Rows from block 5 of a small image classifier, named by matrix and row number. Rows with one number belong to one neuron. Each number is 200 + 40 x the weight over its row's rms, rounded and kept within 0 to 999. All counts start at 0.
After each neuron's rows are labels from the 100 images, of 14976, where the neuron reaches its highest value: "responds to" is what is common among them; "peak at" is the part of the image that holds the peak. Only what is clearly more common there than usual is listed. The data: photos of plants, animals and fungi (iNaturalist).
# fc1: MLP up (model.blocks.5.mlp.fc1.weight, 768x128), inputs 64-127
# fc2: MLP down (model.blocks.5.mlp.fc2.weight, 128x768, transposed), outputs 64-127

fc1.21,164,167,189,186,220,249,199,263,167,235,160,278,264,203,169,201,223,152,234,210,121,214,210,202,144,175,169,237,219,159,247,241,217,172,186,216,192,191,183,202,153,179,106,178,247,240,274,239,152,194,202,274,140,170,169,205,215,153,192,189,121,191,191,294
fc2.21,199,183,214,177,140,141,167,199,203,213,257,252,187,157,251,237,166,217,265,165,138,165,208,204,163,223,266,160,297,211,220,180,185,208,194,212,213,179,213,255,210,282,168,169,223,204,189,184,216,159,252,176,149,203,183,164,191,122,170,178,203,138,222,250
responds to: order Charadriiformes; family: Laridae; text has "gull"
peak at: centre; middle right

fc1.88,164,174,186,166,200,200,188,135,140,205,236,269,185,227,238,182,240,283,160,201,207,212,207,185,170,261,241,198,202,189,181,166,155,135,201,200,226,141,170,249,289,209,173,194,155,238,273,200,195,245,171,180,226,263,184,252,58,180,158,195,141,199,232,208
fc2.88,240,195,214,187,128,186,213,153,179,200,197,143,114,261,210,185,201,185,165,197,161,197,204,236,209,196,160,258,225,144,197,234,237,118,131,167,264,176,229,196,285,265,211,207,181,192,216,198,188,222,224,169,210,167,229,219,276,177,229,197,265,147,278,284
responds to: class Aves; order Passeriformes
peak at: top centre

fc1.338,173,141,275,280,246,282,142,159,129,253,301,181,198,211,174,89,123,217,192,148,228,189,168,192,204,203,176,195,154,191,230,205,243,229,153,217,210,167,254,206,209,217,196,189,215,279,199,195,199,176,213,229,145,193,184,184,261,241,149,143,254,191,188,219
fc2.338,224,185,212,199,255,181,234,161,177,162,198,168,176,218,188,184,198,203,129,66,181,237,255,216,161,182,206,229,229,201,223,161,184,167,179,257,205,152,167,184,159,185,196,128,148,215,187,224,175,222,221,167,203,218,151,172,217,211,119,190,115,136,198,153
responds to: class: Aves; order Anseriformes; family: Anatidae
peak at: top centre

fc1.372,196,241,214,192,229,247,187,182,176,221,190,200,99,222,164,174,199,236,182,250,189,204,218,219,234,197,232,137,256,183,182,219,241,175,226,211,205,255,202,162,252,214,210,205,199,130,283,201,205,231,214,194,161,249,179,206,189,181,201,184,77,251,218,149
fc2.372,244,246,207,225,208,240,285,147,232,207,161,156,131,244,190,246,196,254,102,225,132,228,237,244,181,163,203,201,198,231,239,193,220,198,202,230,190,257,260,161,229,234,243,205,200,184,238,194,161,275,184,214,272,147,218,206,187,246,243,193,138,230,232,258
responds to: phylum Chordata; class Aves
peak at: centre

fc1.569,211,162,165,177,204,162,181,165,196,197,159,200,206,210,216,194,203,239,239,193,192,146,173,248,217,223,170,152,269,206,243,182,227,212,207,227,193,217,230,192,127,216,169,189,112,161,233,205,227,94,198,283,260,185,221,231,207,150,186,153,256,217,172,143
fc2.569,207,254,195,198,255,180,181,250,224,198,185,220,236,239,164,285,137,217,316,198,187,176,205,211,190,232,246,232,234,259,204,120,189,140,180,246,223,203,220,201,172,199,234,208,138,225,168,157,207,171,203,250,185,243,192,148,189,192,184,156,192,264,154,217
responds to: order Lepidoptera; family: Lycaenidae; text has "blue"
peak at: top right; top left

fc1.635,255,173,201,191,226,188,202,242,276,219,213,234,265,254,230,150,240,138,232,203,140,137,260,242,157,208,201,186,274,213,185,159,199,254,243,190,202,230,235,209,177,117,256,265,157,159,204,204,151,185,197,287,236,200,234,181,244,198,183,160,245,258,185,210
fc2.635,178,241,239,171,146,187,148,254,182,139,185,232,146,232,152,238,191,195,263,242,180,85,186,203,185,226,146,169,183,224,232,170,232,251,179,131,219,198,178,207,214,251,146,98,124,119,219,211,146,202,119,185,275,194,100,210,122,288,121,235,215,212,223,198
responds to: class: Aves; order Charadriiformes; family: Scolopacidae
peak at: centre

fc1.407,242,174,238,225,208,165,176,228,255,186,235,153,182,179,140,164,208,242,245,221,208,156,168,229,172,258,140,236,156,186,150,119,204,191,207,129,135,240,149,200,236,212,183,200,211,243,182,206,156,236,255,182,244,165,259,146,192,241,142,154,220,265,186,212
fc2.407,298,148,250,168,105,236,203,242,133,187,200,238,179,185,204,133,173,160,216,218,217,189,172,274,163,206,215,187,198,225,150,177,176,188,174,135,174,246,228,188,168,271,146,230,152,209,173,212,247,329,182,224,223,254,204,126,255,164,221,245,244,132,249,210
responds to: phylum Chordata; class Aves
peak at: top centre

fc1.752,273,172,213,209,195,202,204,185,118,132,222,228,116,200,254,185,136,170,240,200,194,264,185,153,278,126,195,152,188,222,213,225,274,163,229,120,190,168,165,227,167,252,200,266,193,166,197,186,197,276,186,209,232,193,219,193,141,222,203,165,183,269,193,158
fc2.752,200,180,204,196,233,239,203,145,154,283,136,159,254,209,191,175,173,214,221,153,101,185,202,253,204,161,181,171,231,207,213,201,274,167,254,211,230,164,250,220,223,263,229,121,220,234,206,215,140,169,224,190,241,237,251,195,122,195,191,206,75,185,208,256
responds to: phylum Chordata; class Aves; order Charadriiformes
peak at: middle left

fc1.137,73,104,220,181,199,236,199,159,228,208,270,136,218,137,184,204,182,204,200,176,191,192,206,210,154,159,174,122,198,210,136,246,267,197,223,267,138,197,187,176,198,187,203,162,232,204,212,226,158,151,154,236,209,164,179,207,169,168,146,236,161,207,230,144
fc2.137,227,162,164,145,176,202,211,210,190,206,227,147,204,106,186,193,187,136,157,174,232,195,142,144,193,126,229,188,211,152,127,250,138,209,155,237,224,204,259,185,162,225,209,225,146,308,164,104,170,268,195,196,144,144,192,152,268,259,173,238,271,232,207,139
responds to: class Aves; order Passeriformes
peak at: middle left

fc1.620,203,238,256,194,207,246,255,175,177,313,177,225,140,246,210,246,164,224,190,175,209,244,158,167,109,203,172,223,249,187,256,259,260,172,191,136,187,187,177,246,247,179,183,240,222,156,169,232,235,232,117,203,187,176,229,138,191,228,193,166,168,210,139,183
fc2.620,205,234,229,168,210,228,258,175,229,177,110,182,146,252,206,295,144,212,287,164,168,263,202,211,141,252,200,176,233,185,217,158,234,209,230,237,171,218,201,178,185,219,197,254,245,214,175,257,230,161,166,210,213,178,194,210,229,178,177,225,164,176,147,126
responds to: order Anseriformes; family: Anatidae
peak at: middle right; middle left

fc1.274,209,241,192,185,296,199,210,243,186,237,192,224,216,237,237,198,201,206,189,159,256,179,153,157,212,199,188,219,157,268,228,136,154,208,175,201,232,215,240,263,273,139,217,178,209,270,206,247,168,200,182,229,111,158,282,178,204,193,159,236,210,164,170,213
fc2.274,203,228,239,206,299,175,207,181,159,160,238,132,273,246,266,124,188,142,180,173,129,167,184,177,219,144,185,212,256,175,129,290,172,140,224,155,219,301,246,187,122,260,267,195,176,173,178,153,234,170,181,238,171,127,218,218,115,177,242,250,174,199,254,227
responds to: order Lepidoptera
peak at: middle right

fc1.433,102,215,206,274,222,165,200,236,197,241,187,190,161,218,180,241,244,164,169,183,148,237,235,241,208,181,253,274,230,197,285,190,177,176,265,223,201,141,204,208,136,259,203,186,181,189,177,185,273,166,170,173,151,211,199,162,209,127,201,197,92,252,110,189
fc2.433,269,143,212,126,210,154,249,164,291,156,123,245,189,203,210,201,161,172,227,233,198,222,189,159,167,209,199,238,184,160,129,207,256,239,207,220,179,158,192,190,265,270,165,200,217,189,186,158,244,143,123,156,241,232,189,178,233,183,201,203,228,147,157,158
responds to: order Lepidoptera; family: Lycaenidae
peak at: centre

fc1.622,227,170,238,196,132,123,226,212,198,228,214,234,213,167,171,288,265,187,215,142,171,178,142,280,235,142,156,234,187,177,172,272,164,210,161,212,231,127,189,120,224,219,229,202,147,256,258,243,210,169,196,232,231,163,162,225,214,135,211,240,189,193,257,153
fc2.622,275,205,218,201,125,229,162,198,188,250,207,147,157,227,202,159,276,229,279,217,128,213,193,261,191,242,168,208,215,199,235,256,213,212,189,229,176,138,152,176,164,268,204,174,152,228,187,260,200,207,191,144,222,121,235,254,204,153,218,203,204,249,187,160
responds to: order Passeriformes
peak at: top left; top right

fc1.260,184,177,204,296,247,182,191,146,219,244,192,276,238,263,177,171,227,260,193,197,176,219,195,144,200,236,244,230,153,171,208,149,188,235,289,169,248,167,190,191,210,275,262,189,210,128,187,189,180,213,180,254,110,196,155,196,155,118,234,263,197,297,163,192
fc2.260,189,169,228,146,226,202,163,222,225,218,226,199,257,189,131,125,254,233,238,173,200,188,200,200,233,231,271,227,254,136,224,233,181,228,202,239,253,194,234,201,205,173,175,213,252,222,209,161,196,208,216,148,196,197,205,237,190,126,211,187,243,307,211,170
responds to: class Aves
peak at: centre

fc1.701,224,141,231,263,147,187,179,209,156,189,193,156,134,234,199,242,241,178,128,168,196,189,208,207,186,208,127,178,233,198,188,247,206,95,249,165,132,178,157,197,182,210,218,196,215,160,200,240,155,144,196,253,245,90,251,191,230,175,162,141,227,166,126,234
fc2.701,180,180,197,247,150,233,197,152,206,159,172,194,177,185,206,212,169,251,188,164,210,216,204,252,312,218,157,158,152,176,130,181,252,210,160,172,247,214,226,142,191,216,122,145,159,150,193,237,248,141,197,311,215,206,112,133,210,214,162,190,141,229,223,160
responds to: kingdom Plantae; phylum Tracheophyta; class Magnoliopsida
peak at: centre

fc1.570,134,244,201,213,288,185,232,173,215,223,227,171,142,217,194,206,174,146,204,201,172,191,191,223,226,262,221,182,179,241,162,194,192,151,123,210,242,190,189,188,216,134,196,146,209,193,257,321,285,125,200,149,178,203,183,251,181,193,183,143,188,175,203,228
fc2.570,152,175,182,275,187,178,172,234,166,180,156,244,218,262,253,253,114,204,177,184,278,239,171,172,190,192,323,205,127,268,236,220,172,190,223,192,220,152,222,237,146,222,209,244,189,156,213,288,174,207,214,92,237,176,285,217,129,138,211,199,203,175,150,238
responds to: phylum Chordata; class Aves; order Passeriformes
peak at: centre

fc1.324,224,173,146,141,161,142,246,222,160,173,279,201,154,151,217,193,210,254,191,195,114,130,178,191,162,202,157,183,130,199,193,156,143,190,252,227,193,183,205,218,227,194,170,226,163,234,258,195,258,221,170,260,166,273,218,260,189,212,180,215,240,257,249,228
fc2.324,188,95,247,189,222,195,211,169,187,192,180,194,202,166,227,201,216,239,111,197,154,237,220,230,154,219,200,168,204,218,136,205,170,182,227,241,234,176,200,210,237,165,163,194,193,197,191,181,228,220,152,202,197,235,217,228,184,175,141,201,158,164,145,258
responds to: order Passeriformes
peak at: bottom right

fc1.427,189,154,198,188,286,195,245,214,212,212,253,259,145,138,192,191,186,150,244,196,224,206,180,255,202,262,238,180,190,199,178,163,264,220,174,301,276,202,225,178,186,222,157,273,185,246,201,204,185,140,216,213,196,214,155,223,146,284,226,218,234,308,224,202
fc2.427,183,107,145,205,224,143,225,209,159,186,158,184,218,180,194,199,160,232,171,240,218,190,187,230,233,194,222,236,250,170,241,197,247,146,188,236,234,208,220,194,297,258,191,207,242,103,206,184,235,212,293,244,301,154,160,181,135,155,170,174,248,222,282,206
responds to: phylum Arthropoda; class Insecta
peak at: bottom centre

fc1.49,156,199,206,194,139,158,169,117,217,188,133,164,224,205,121,242,148,222,234,232,240,226,177,210,217,246,222,227,270,183,206,206,177,223,210,119,166,188,90,273,218,178,207,208,140,200,200,223,95,239,205,187,171,205,181,236,210,258,171,202,180,193,280,153
fc2.49,97,184,112,247,248,250,224,182,157,190,196,121,254,219,157,246,204,217,209,233,180,164,203,263,184,131,146,102,175,196,190,197,212,187,206,229,177,223,188,196,184,200,191,200,253,208,214,199,195,228,255,175,221,185,208,219,176,216,133,198,226,196,145,224
responds to: class Aves
peak at: middle left

fc1.369,187,170,214,90,204,184,151,227,249,170,253,172,175,241,205,193,251,119,215,196,149,213,212,236,220,318,169,189,254,207,220,235,270,234,262,152,189,210,204,218,174,218,115,233,270,179,182,220,143,207,230,239,188,216,221,233,133,206,173,245,269,171,156,160
fc2.369,230,203,209,189,268,130,185,209,125,209,173,165,201,179,273,198,198,224,256,229,303,148,288,214,187,221,276,193,156,95,203,186,213,217,216,157,209,171,173,196,201,198,154,186,150,248,265,227,174,172,247,160,218,256,175,242,222,265,242,182,260,208,172,124
responds to: order Charadriiformes
peak at: centre

fc1.422,236,238,229,206,155,278,146,190,303,115,235,164,228,211,191,170,212,260,164,259,156,190,213,172,159,204,221,221,175,204,203,231,187,222,229,187,183,273,265,180,126,255,155,269,207,235,153,210,249,141,224,236,171,200,194,264,222,206,213,163,236,208,168,207
fc2.422,136,278,142,144,125,214,179,179,211,213,147,186,255,270,94,178,239,199,175,189,275,105,215,209,169,188,254,208,200,171,214,177,209,228,196,186,199,167,163,220,211,261,162,201,144,245,271,190,179,198,156,261,208,192,159,227,167,149,282,153,158,218,188,164
responds to: phylum Arthropoda; class Insecta
peak at: centre

fc1.515,110,114,270,204,193,179,168,238,167,141,161,160,111,159,195,181,210,147,144,168,226,257,235,157,338,213,157,217,224,204,191,270,239,197,162,242,248,223,219,187,235,179,196,202,250,157,128,222,230,161,162,250,191,160,263,239,221,187,200,162,176,158,169,222
fc2.515,225,206,231,181,214,204,195,242,187,225,203,171,254,188,230,240,142,282,150,202,232,164,206,188,180,238,184,136,210,184,200,135,190,261,203,84,252,178,237,235,223,220,189,225,283,239,154,176,153,203,217,250,146,148,237,243,212,213,234,183,234,105,241,165
responds to: order Passeriformes
peak at: bottom centre; centre

fc1.283,178,201,220,125,99,189,273,216,161,216,221,191,209,172,173,164,190,190,227,203,209,209,145,188,197,216,234,209,202,181,230,181,205,142,224,190,181,249,187,226,205,160,110,269,234,240,239,211,208,246,95,193,290,161,174,194,193,168,232,208,122,205,234,177
fc2.283,213,216,232,160,205,168,233,205,187,274,180,174,140,221,237,189,222,275,267,257,255,180,216,124,190,281,199,197,221,224,226,216,185,191,230,225,134,189,268,144,197,182,169,208,108,190,193,145,216,179,234,215,243,212,228,155,246,192,222,206,163,166,139,147
responds to: order Anseriformes; family: Anatidae
peak at: centre

fc1.480,140,183,196,170,155,217,178,178,169,158,179,256,249,168,145,172,140,175,195,330,164,205,233,150,158,202,154,209,320,223,285,204,88,202,195,151,202,223,165,262,254,200,198,211,179,201,222,211,216,223,241,192,242,178,204,208,223,132,216,166,163,210,209,188
fc2.480,171,254,174,223,194,219,153,254,176,249,219,168,257,224,259,216,93,180,263,286,218,196,227,213,133,184,249,254,164,177,226,231,197,193,159,172,180,249,182,217,197,163,147,242,198,188,238,211,237,185,215,264,174,162,197,141,227,180,200,130,228,193,193,249
responds to: class: Aves; order Anseriformes; family: Anatidae
peak at: middle left

fc1.304,130,233,268,184,207,201,227,215,164,164,140,254,190,203,147,165,186,232,212,172,157,170,173,140,271,229,244,253,201,192,142,214,167,201,164,210,191,187,246,169,113,139,132,225,195,214,134,204,216,166,175,205,192,221,162,144,195,183,162,247,179,191,231,119
fc2.304,268,255,242,235,194,234,243,151,146,169,198,138,255,188,215,181,223,180,184,198,248,191,180,205,230,256,187,249,144,245,228,199,145,223,243,311,182,275,201,220,192,127,197,304,138,201,166,197,168,160,186,199,229,219,272,140,249,188,213,197,89,195,180,181
responds to: class: Aves; order Anseriformes; family: Anatidae
peak at: centre

fc1.567,179,184,178,224,243,176,243,201,312,271,175,197,167,209,203,200,230,218,182,197,188,202,169,172,153,174,237,231,140,151,197,151,137,188,266,176,197,214,264,267,254,248,183,222,113,188,238,224,163,187,192,253,240,185,209,220,207,194,172,181,227,263,186,179
fc2.567,196,218,155,216,256,237,161,204,192,182,290,123,211,226,207,119,234,256,152,224,267,257,227,191,189,279,205,134,220,138,167,161,123,180,247,273,243,233,178,263,192,246,162,203,222,222,231,160,143,227,201,196,231,221,125,160,149,214,144,146,217,167,217,146
responds to: order Lepidoptera
peak at: middle right

fc1.613,206,144,226,180,245,210,187,221,220,240,188,238,190,123,197,177,156,118,191,177,155,202,200,179,154,225,165,223,172,172,125,164,192,248,218,239,105,193,252,219,160,180,204,207,128,226,233,162,215,262,154,197,150,281,249,260,168,136,224,186,233,214,188,186
fc2.613,172,295,231,146,184,237,178,81,226,231,182,113,167,218,173,150,213,232,195,189,201,199,276,214,225,234,187,213,228,177,166,157,158,135,187,220,214,206,214,201,103,206,216,218,215,204,227,191,257,173,191,216,307,176,184,241,161,156,215,266,179,231,232,175
responds to: text has "bee"; order Hymenoptera; family: Apidae; text has "bombus"
peak at: centre

fc1.513,213,217,225,209,212,175,204,264,199,267,197,246,245,203,233,158,186,161,230,166,225,102,186,229,97,253,155,178,199,228,189,190,135,229,138,153,206,257,203,233,179,224,168,228,268,256,197,125,182,274,253,181,215,183,191,226,171,150,173,132,256,213,169,189
fc2.513,257,180,157,286,218,158,171,209,149,256,222,152,176,179,183,133,145,200,190,151,207,187,200,233,186,225,252,268,227,202,205,142,199,166,145,214,150,222,156,232,201,148,253,120,243,177,99,198,231,183,252,258,130,193,199,215,166,189,225,141,213,259,228,188
responds to: order Lepidoptera
peak at: bottom centre

fc1.141,254,250,216,135,176,194,185,154,207,209,146,202,194,130,230,148,185,182,202,189,164,197,335,234,197,160,260,108,211,194,214,157,198,210,217,207,144,164,185,226,241,201,171,200,135,201,149,157,276,310,211,240,194,167,201,184,183,158,191,189,160,203,172,200
fc2.141,250,215,213,102,229,178,251,160,182,218,132,222,203,253,253,209,200,205,219,183,236,212,212,118,192,222,231,156,170,224,231,206,165,209,217,282,137,224,213,232,177,190,290,211,245,132,184,185,258,292,165,184,226,174,190,142,247,274,164,204,181,238,151,186
responds to: order Anseriformes; family: Anatidae
peak at: centre; middle right

fc1.412,237,218,284,148,218,250,212,224,182,203,187,140,175,143,150,235,252,286,228,186,176,166,158,217,195,217,195,213,242,256,199,208,138,224,131,249,241,223,203,216,234,247,274,190,203,255,156,212,173,166,175,181,179,136,209,238,198,206,233,116,214,227,151,157
fc2.412,181,243,196,158,246,191,201,187,149,206,208,189,194,206,125,145,89,221,223,205,202,173,181,256,180,213,187,196,203,224,165,226,173,188,235,225,177,284,242,157,114,138,260,153,182,171,284,180,156,221,142,247,188,197,266,232,180,143,263,220,170,181,149,245
responds to: phylum Arthropoda; class Insecta; order Lepidoptera
peak at: top right

fc1.499,174,323,145,250,269,222,197,205,231,193,154,162,178,267,109,160,213,236,264,134,185,186,166,169,156,194,186,194,214,275,200,203,242,145,195,195,231,250,207,228,206,173,242,248,263,161,189,177,223,206,144,166,215,174,186,234,261,235,169,120,252,126,104,211
fc2.499,162,202,201,171,184,185,198,210,184,252,260,162,125,279,195,238,181,191,168,213,163,177,156,166,265,209,170,153,214,165,234,294,145,262,228,173,251,214,276,253,220,233,174,177,243,216,227,188,214,197,226,251,185,193,207,167,230,186,189,114,200,117,170,203
responds to: kingdom Plantae; phylum Tracheophyta; class Magnoliopsida
peak at: centre

fc1.63,329,227,155,178,194,202,191,199,245,197,263,130,162,258,184,188,209,189,194,251,179,157,208,146,204,210,145,226,214,196,118,185,168,167,251,199,214,164,145,122,205,226,153,145,198,191,206,234,254,189,184,214,209,174,209,207,210,249,147,190,234,256,177,173
fc2.63,194,190,156,161,146,179,210,155,210,247,202,141,185,255,228,258,258,202,188,215,124,175,206,197,176,198,298,204,192,120,119,207,199,237,159,223,164,177,208,167,150,200,196,244,229,247,90,203,189,226,109,187,264,223,210,195,203,163,197,180,219,236,197,261
responds to: order Passeriformes
peak at: top left; top centre

fc1.492,176,172,304,192,220,164,157,217,230,185,236,238,204,172,227,200,221,119,194,214,139,194,232,230,173,264,180,178,193,183,207,201,212,268,172,235,133,120,263,269,152,120,292,220,187,135,171,253,145,260,275,192,183,181,208,196,147,126,257,175,195,171,160,241
fc2.492,146,178,206,128,224,203,136,143,208,282,150,133,193,223,154,200,196,196,165,214,190,191,265,243,162,266,151,146,241,237,177,235,163,244,199,235,166,175,176,181,135,189,138,161,144,166,214,188,287,224,204,235,208,216,137,222,239,193,271,231,230,201,245,156
responds to: order Passeriformes
peak at: centre; bottom centre

fc1.674,214,163,194,189,252,161,274,174,179,234,241,169,242,196,176,204,145,169,196,255,142,194,193,205,245,194,206,177,214,178,239,260,203,218,260,245,269,235,216,242,193,166,230,143,160,176,203,242,220,265,231,220,220,181,128,191,208,235,230,156,167,121,227,80
fc2.674,226,200,208,232,221,216,180,203,242,192,203,156,284,191,156,211,261,187,168,198,189,172,175,171,238,222,206,150,280,258,188,161,225,200,215,189,246,156,149,233,234,252,188,220,232,172,185,210,182,184,248,241,225,254,187,251,247,189,203,200,279,228,179,233
responds to: order Lepidoptera
peak at: middle left

fc1.261,219,262,189,243,209,211,155,181,213,248,214,132,115,249,178,204,228,191,136,168,170,188,191,165,215,239,181,194,255,247,189,249,265,171,204,256,214,167,203,138,215,232,217,217,240,235,166,223,207,193,163,232,185,226,109,214,155,209,260,240,210,197,198,211
fc2.261,198,167,136,204,113,184,204,200,244,199,250,161,123,194,152,234,212,181,178,171,155,113,213,226,246,135,188,190,217,222,271,180,210,173,185,175,253,201,203,167,118,179,224,164,229,183,123,259,160,196,200,225,152,184,226,133,198,130,198,154,211,150,192,122
responds to: order Passeriformes
peak at: top right

fc1.617,211,175,264,199,223,200,176,236,167,170,187,219,176,47,214,198,161,222,227,238,213,178,290,156,148,215,223,275,163,228,254,213,204,158,163,236,198,260,219,208,212,171,230,226,241,214,208,154,205,213,203,271,164,197,152,148,231,187,145,171,207,207,249,202
fc2.617,168,155,161,169,177,185,262,262,270,112,165,213,227,240,176,193,221,173,219,202,260,169,144,248,166,183,154,249,175,240,196,115,187,189,173,182,221,271,180,203,233,123,231,190,152,218,229,174,187,135,202,247,193,261,204,195,280,279,234,191,225,193,227,154
responds to: class: Aves; order Accipitriformes; family: Accipitridae
peak at: centre

fc1.486,265,147,144,214,176,228,208,237,201,122,134,229,236,184,233,210,218,234,234,225,282,160,236,206,137,206,211,145,212,231,245,179,257,259,219,218,166,117,200,218,233,199,185,219,235,150,110,149,176,224,174,179,255,247,159,236,194,226,237,184,213,197,209,188
fc2.486,242,153,278,206,241,243,215,238,156,205,227,234,241,214,182,225,148,252,166,219,162,188,236,200,139,215,191,253,245,192,231,150,227,213,128,232,200,256,209,195,213,226,214,156,232,126,246,203,201,174,140,159,174,158,148,148,252,238,205,218,128,191,156,233
responds to: class: Aves; order Anseriformes; family: Anatidae
peak at: centre

fc1.357,177,105,159,135,218,238,130,234,194,212,188,165,181,206,222,256,132,169,167,184,195,166,205,251,248,156,211,249,218,241,187,212,240,171,203,185,232,182,109,212,268,151,156,181,122,205,84,204,226,242,227,263,184,157,173,254,221,185,317,194,195,167,240,239
fc2.357,236,150,164,135,177,217,291,252,195,279,175,201,195,187,251,146,222,168,206,115,160,151,159,165,178,180,130,149,252,217,143,231,194,185,224,164,229,186,227,210,232,171,197,213,226,218,142,203,141,187,187,220,239,211,154,175,86,179,163,215,111,152,133,242
responds to: order Lepidoptera
peak at: centre

fc1.348,174,137,223,161,141,174,212,173,314,219,186,200,223,241,157,274,170,163,197,153,219,231,147,196,176,161,216,126,227,176,264,222,196,194,244,188,206,196,195,165,145,175,226,279,231,211,138,135,220,185,134,203,147,192,234,248,215,255,184,153,157,222,175,241
fc2.348,157,118,207,254,201,96,158,238,197,224,154,193,206,221,187,202,209,148,179,150,201,173,191,283,114,176,271,220,195,199,192,210,163,256,159,164,209,126,243,276,175,240,188,168,255,189,195,238,187,200,223,194,224,122,225,190,212,143,258,218,171,163,200,242
responds to: phylum Arthropoda; class Insecta
peak at: centre

fc1.558,244,275,258,262,147,206,182,175,139,160,224,240,175,161,211,136,185,183,178,224,165,171,164,143,217,207,262,177,194,239,289,234,287,227,166,185,142,205,261,197,192,215,212,186,125,158,270,238,183,205,196,281,206,188,192,240,193,192,179,211,154,176,180,141
fc2.558,342,219,204,181,191,229,216,195,113,243,184,170,192,142,208,209,174,221,213,185,275,189,159,256,208,229,170,209,164,208,263,271,207,258,219,214,184,198,197,265,207,196,239,225,122,145,209,203,118,281,217,150,221,198,308,177,232,208,271,206,162,183,222,157
responds to: class: Aves; order Anseriformes; family: Anatidae
peak at: middle left

fc1.310,183,176,170,220,215,238,206,202,156,188,200,194,145,236,198,127,174,203,150,275,183,207,217,232,264,203,181,174,172,196,215,204,204,191,201,219,198,221,185,202,113,244,160,178,220,150,279,262,197,124,244,200,190,214,266,266,149,213,178,143,112,228,155,251
fc2.310,148,216,173,269,227,186,209,129,156,191,162,214,188,226,164,225,211,233,194,207,206,219,226,242,219,189,216,143,234,211,222,219,177,273,142,145,166,195,187,129,193,150,285,259,301,210,214,266,163,169,215,132,168,140,174,147,198,204,162,238,228,220,205,200
responds to: class Aves; order Passeriformes
peak at: centre