python train.py --dataset="photos of plants, animals and fungi (iNaturalist)" --horizontal_flip=false --norm_position="pre" --hidden_act="star_relu" --mlp_ratio=6 --inner_norm=false --conv_stem=true --mixing="cutmix" --eps=1e-08 --precondition_frequency=32 --weight_decay=0.04
Rows from block 4 of a small image classifier, named by matrix and row number. Rows with one number belong to one neuron. Each number is 128 + 32 x the weight over its row's rms, rounded and kept within 0 to 255. All counts start at 0. Numbers have three digits each.
Before each neuron's rows are labels from the 100 images, of 14976, where the neuron reaches its highest value: "strongest on" is what is common among them; "patch colour" is the nearest of a few named colours to the mean colour under the peak. Only what is clearly more common there than usual is listed. The data: photos of plants, animals and fungi (iNaturalist).
# fc1: MLP up (model.blocks.4.mlp.fc1.weight, 768x128), inputs 0-127
# fc2: MLP down (model.blocks.4.mlp.fc2.weight, 128x768, transposed), outputs 0-127

strongest on: order Charadriiformes; order Anseriformes; family: Anatidae
patch colour: pink
fc1.217:177150070134140146106131099111037096149183085123128131165081164133208126155167083139131127107141097087085096126133141145080117168176120110106069150091130143159143117117170095113116127099107091138107101144122166113159151106087183138124092115130089177119172111162144109131154140104160111173063141126054121065086169124136111164178042104137133108130126156174140126109106064115161123151169
fc2.217:143127141150167135147157123116137150160127098137135117101122098166106115183114144133105117163136072120131133166128123146120169111203083136170080165134175145089160108162116142110101172100090115080156108098143175119122119137083137126120142154122119114208160158097141098128194100171076140157154109070107169174135074085099084196116147080118148073091119124075172094073085154073181144192158

strongest on: order Charadriiformes
patch colour: grey
fc1.478:083127121150097129101148135160101103144133145087093144104118143147122129081101180173139106151137098101139164094116149074113159098164114176112145073156145113119106178178107155120114132121138145042133155208139124060104123079133207153141105144119178137133133087112131171141160171110135146136164134132178189124106053113157177163121143077153114155215115066156140116131118136164099196111091
fc2.478:125174108118087162101147158074077137129168154164130159133142150103105126121175168065101150185081122102141139178139079113139152058096131103146084129149132178191103129142132152134122141070081115123124045116114106144087116120137166148149084083156129134081156129143123169117109066119082092083158083116087109092090065122126159131159161106091106145090142108115158174094102152100104221131124

strongest on: order Charadriiformes
patch colour: grey
fc1.680:137190146075138130161137139053097101115131134155110136114158142140161171149180156095144135074172112101066185102158151125052104108169152122160097121106149137081134174114133078149097155126179098110107101145130182104106131169106107102178143195157117089159113079135144147143119131164107148114104143066138109173119090109207057093121125144160129105145121082147079088112076121133068098128099
fc2.680:072142085147106190141193136152115105102134182135186127143091127180144179141096097122084095111095177080099124109132181169135107176127153128071156100155127083130133125110158106202089107132120105135161115124128180118123143157116122179132154088098125148174068091130141085101127168096046078107093167127148117116121153132108114158107084178149141098197118143188128071127146118112149132067157

strongest on: order Charadriiformes; family: Laridae; text has "gull"; text has "larus"
patch colour: pink; white
fc1.176:159108096111099109126129116098165106188106157087132134165153155158183085140156095109129129160146123240089130177109093094177075065189105107170118132143111099115132073087123118105120099135133147125142173086084161162147127113152156131089091146191167102126105132087144171175088173127144156113134112090097115071216126092151050149145150117137128141102160131161140123109112089100109153106140
fc2.176:111181162101111150151111097113107127162081170103170144184160167075107165122164129201086110102091128193095125171145170147162106056152126183124147105161184099106090099083140125099090182162159157122122134085097084136117099103112091126138109157150110170114107099121150114145119133071101160108140115118133128119156119084136025123155145076156092105090121173125116122125138053079133101129170

strongest on: order Charadriiformes
patch colour: grey
fc1.395:151126134104125066145104074135101156079079156120112110177074152169151143111109142152072089144096102152101143157192126147044105119140097085112145146163103182119105162163114171188159163140135091110076145042120085098087196110123149112145038149091167147113138126126106086181125108126113161164148124135119075124089112146137126191116135145109127120141150127153132129090065095097133090159123
fc2.395:110141087161075164117115158045163090149091106183101191119166154133153092118057177127140100169086157091150165125098098097139125150111145120120114122054136108172108143125110158091137137083152128062115117157107148111126176094100074082124175118154102100171157161095108136062191092115126152139140085161173172127176114130114108095128141090123132129162099127134138190073174123127106129073158

strongest on: phylum Arthropoda; class Insecta
patch colour: green
fc1.517:097091120127114146121117078178073113098139132120118118172176133153128167109137184128075099150103167141155109083104088097079118123116188139123160145164129148131172104155145093106116149088116118141150151136057123165050144156040188145132127200167076141137145173177136131070182140138119124123127116123099124118126170152111109118125179169125069165108156111091115103088100128120090182169053
fc2.517:149073056138151199102124098113153093147105140122141179178230103102085172066100138131118082106122100140191126123128184114121101135144138133140162125104155114176147109147077065100155147155096139132170155116105148110124132120155134137087119138078119163126132151089117071158179114207131127140144175177071116096104127134105138121187095100086136148133135115049134085142110155070152105134120

strongest on: order Charadriiformes; family: Laridae; text has "gull"
patch colour: grey
fc1.767:169224124097130172107147107138102101175101099143148107087119137133120129159171166180139120150113154132187127086123171191086135130072150096130111061126179151109171173169099116153144169129118105145083081121068177158105176167094140153125100105123083151130107039107142145159091132142070157100135136124073101148129139143140113128149150082100110158141121123165113134072120178135114139181064
fc2.767:134121134141109153101150147155166056152106173122176178176149115133138172157099071111079146126141076130111167105146134115076166152141132210096114146086151129057111143108140088159125090166160116110138130190146150133142134129152145121164105101110140116171165129117150123185112143069114139088120172146069086195089129089090139136083100121119072066160144175155186133143153099055115089139158

strongest on: phylum Arthropoda; class Insecta; order Lepidoptera
patch colour: brown
fc1.759:083187160134143126129097136150180149111151109172105093102141147096112124079145144166160117139085114101134084138115156071133151159092138097159105171052188066143155208165163152129119107074153127123103090138112124061107129100163148056139126206162121152108127130146110164171092076148071166105113113120086137096092193119137082135108173096159116122122098134102103197120136102123118103119099
fc2.759:086111129105130138140133135091164137110132122098096108093122131128138116111117106155119091209094114110129162092158069210197090146098114116096134112134063174088081179150112136135102124106156089084056127126099114121120132144072121187146140100170175148193083152120150137145157101109131092150107086145106140112090143174102108185108182173159155152092139100148105098089220114116160154077140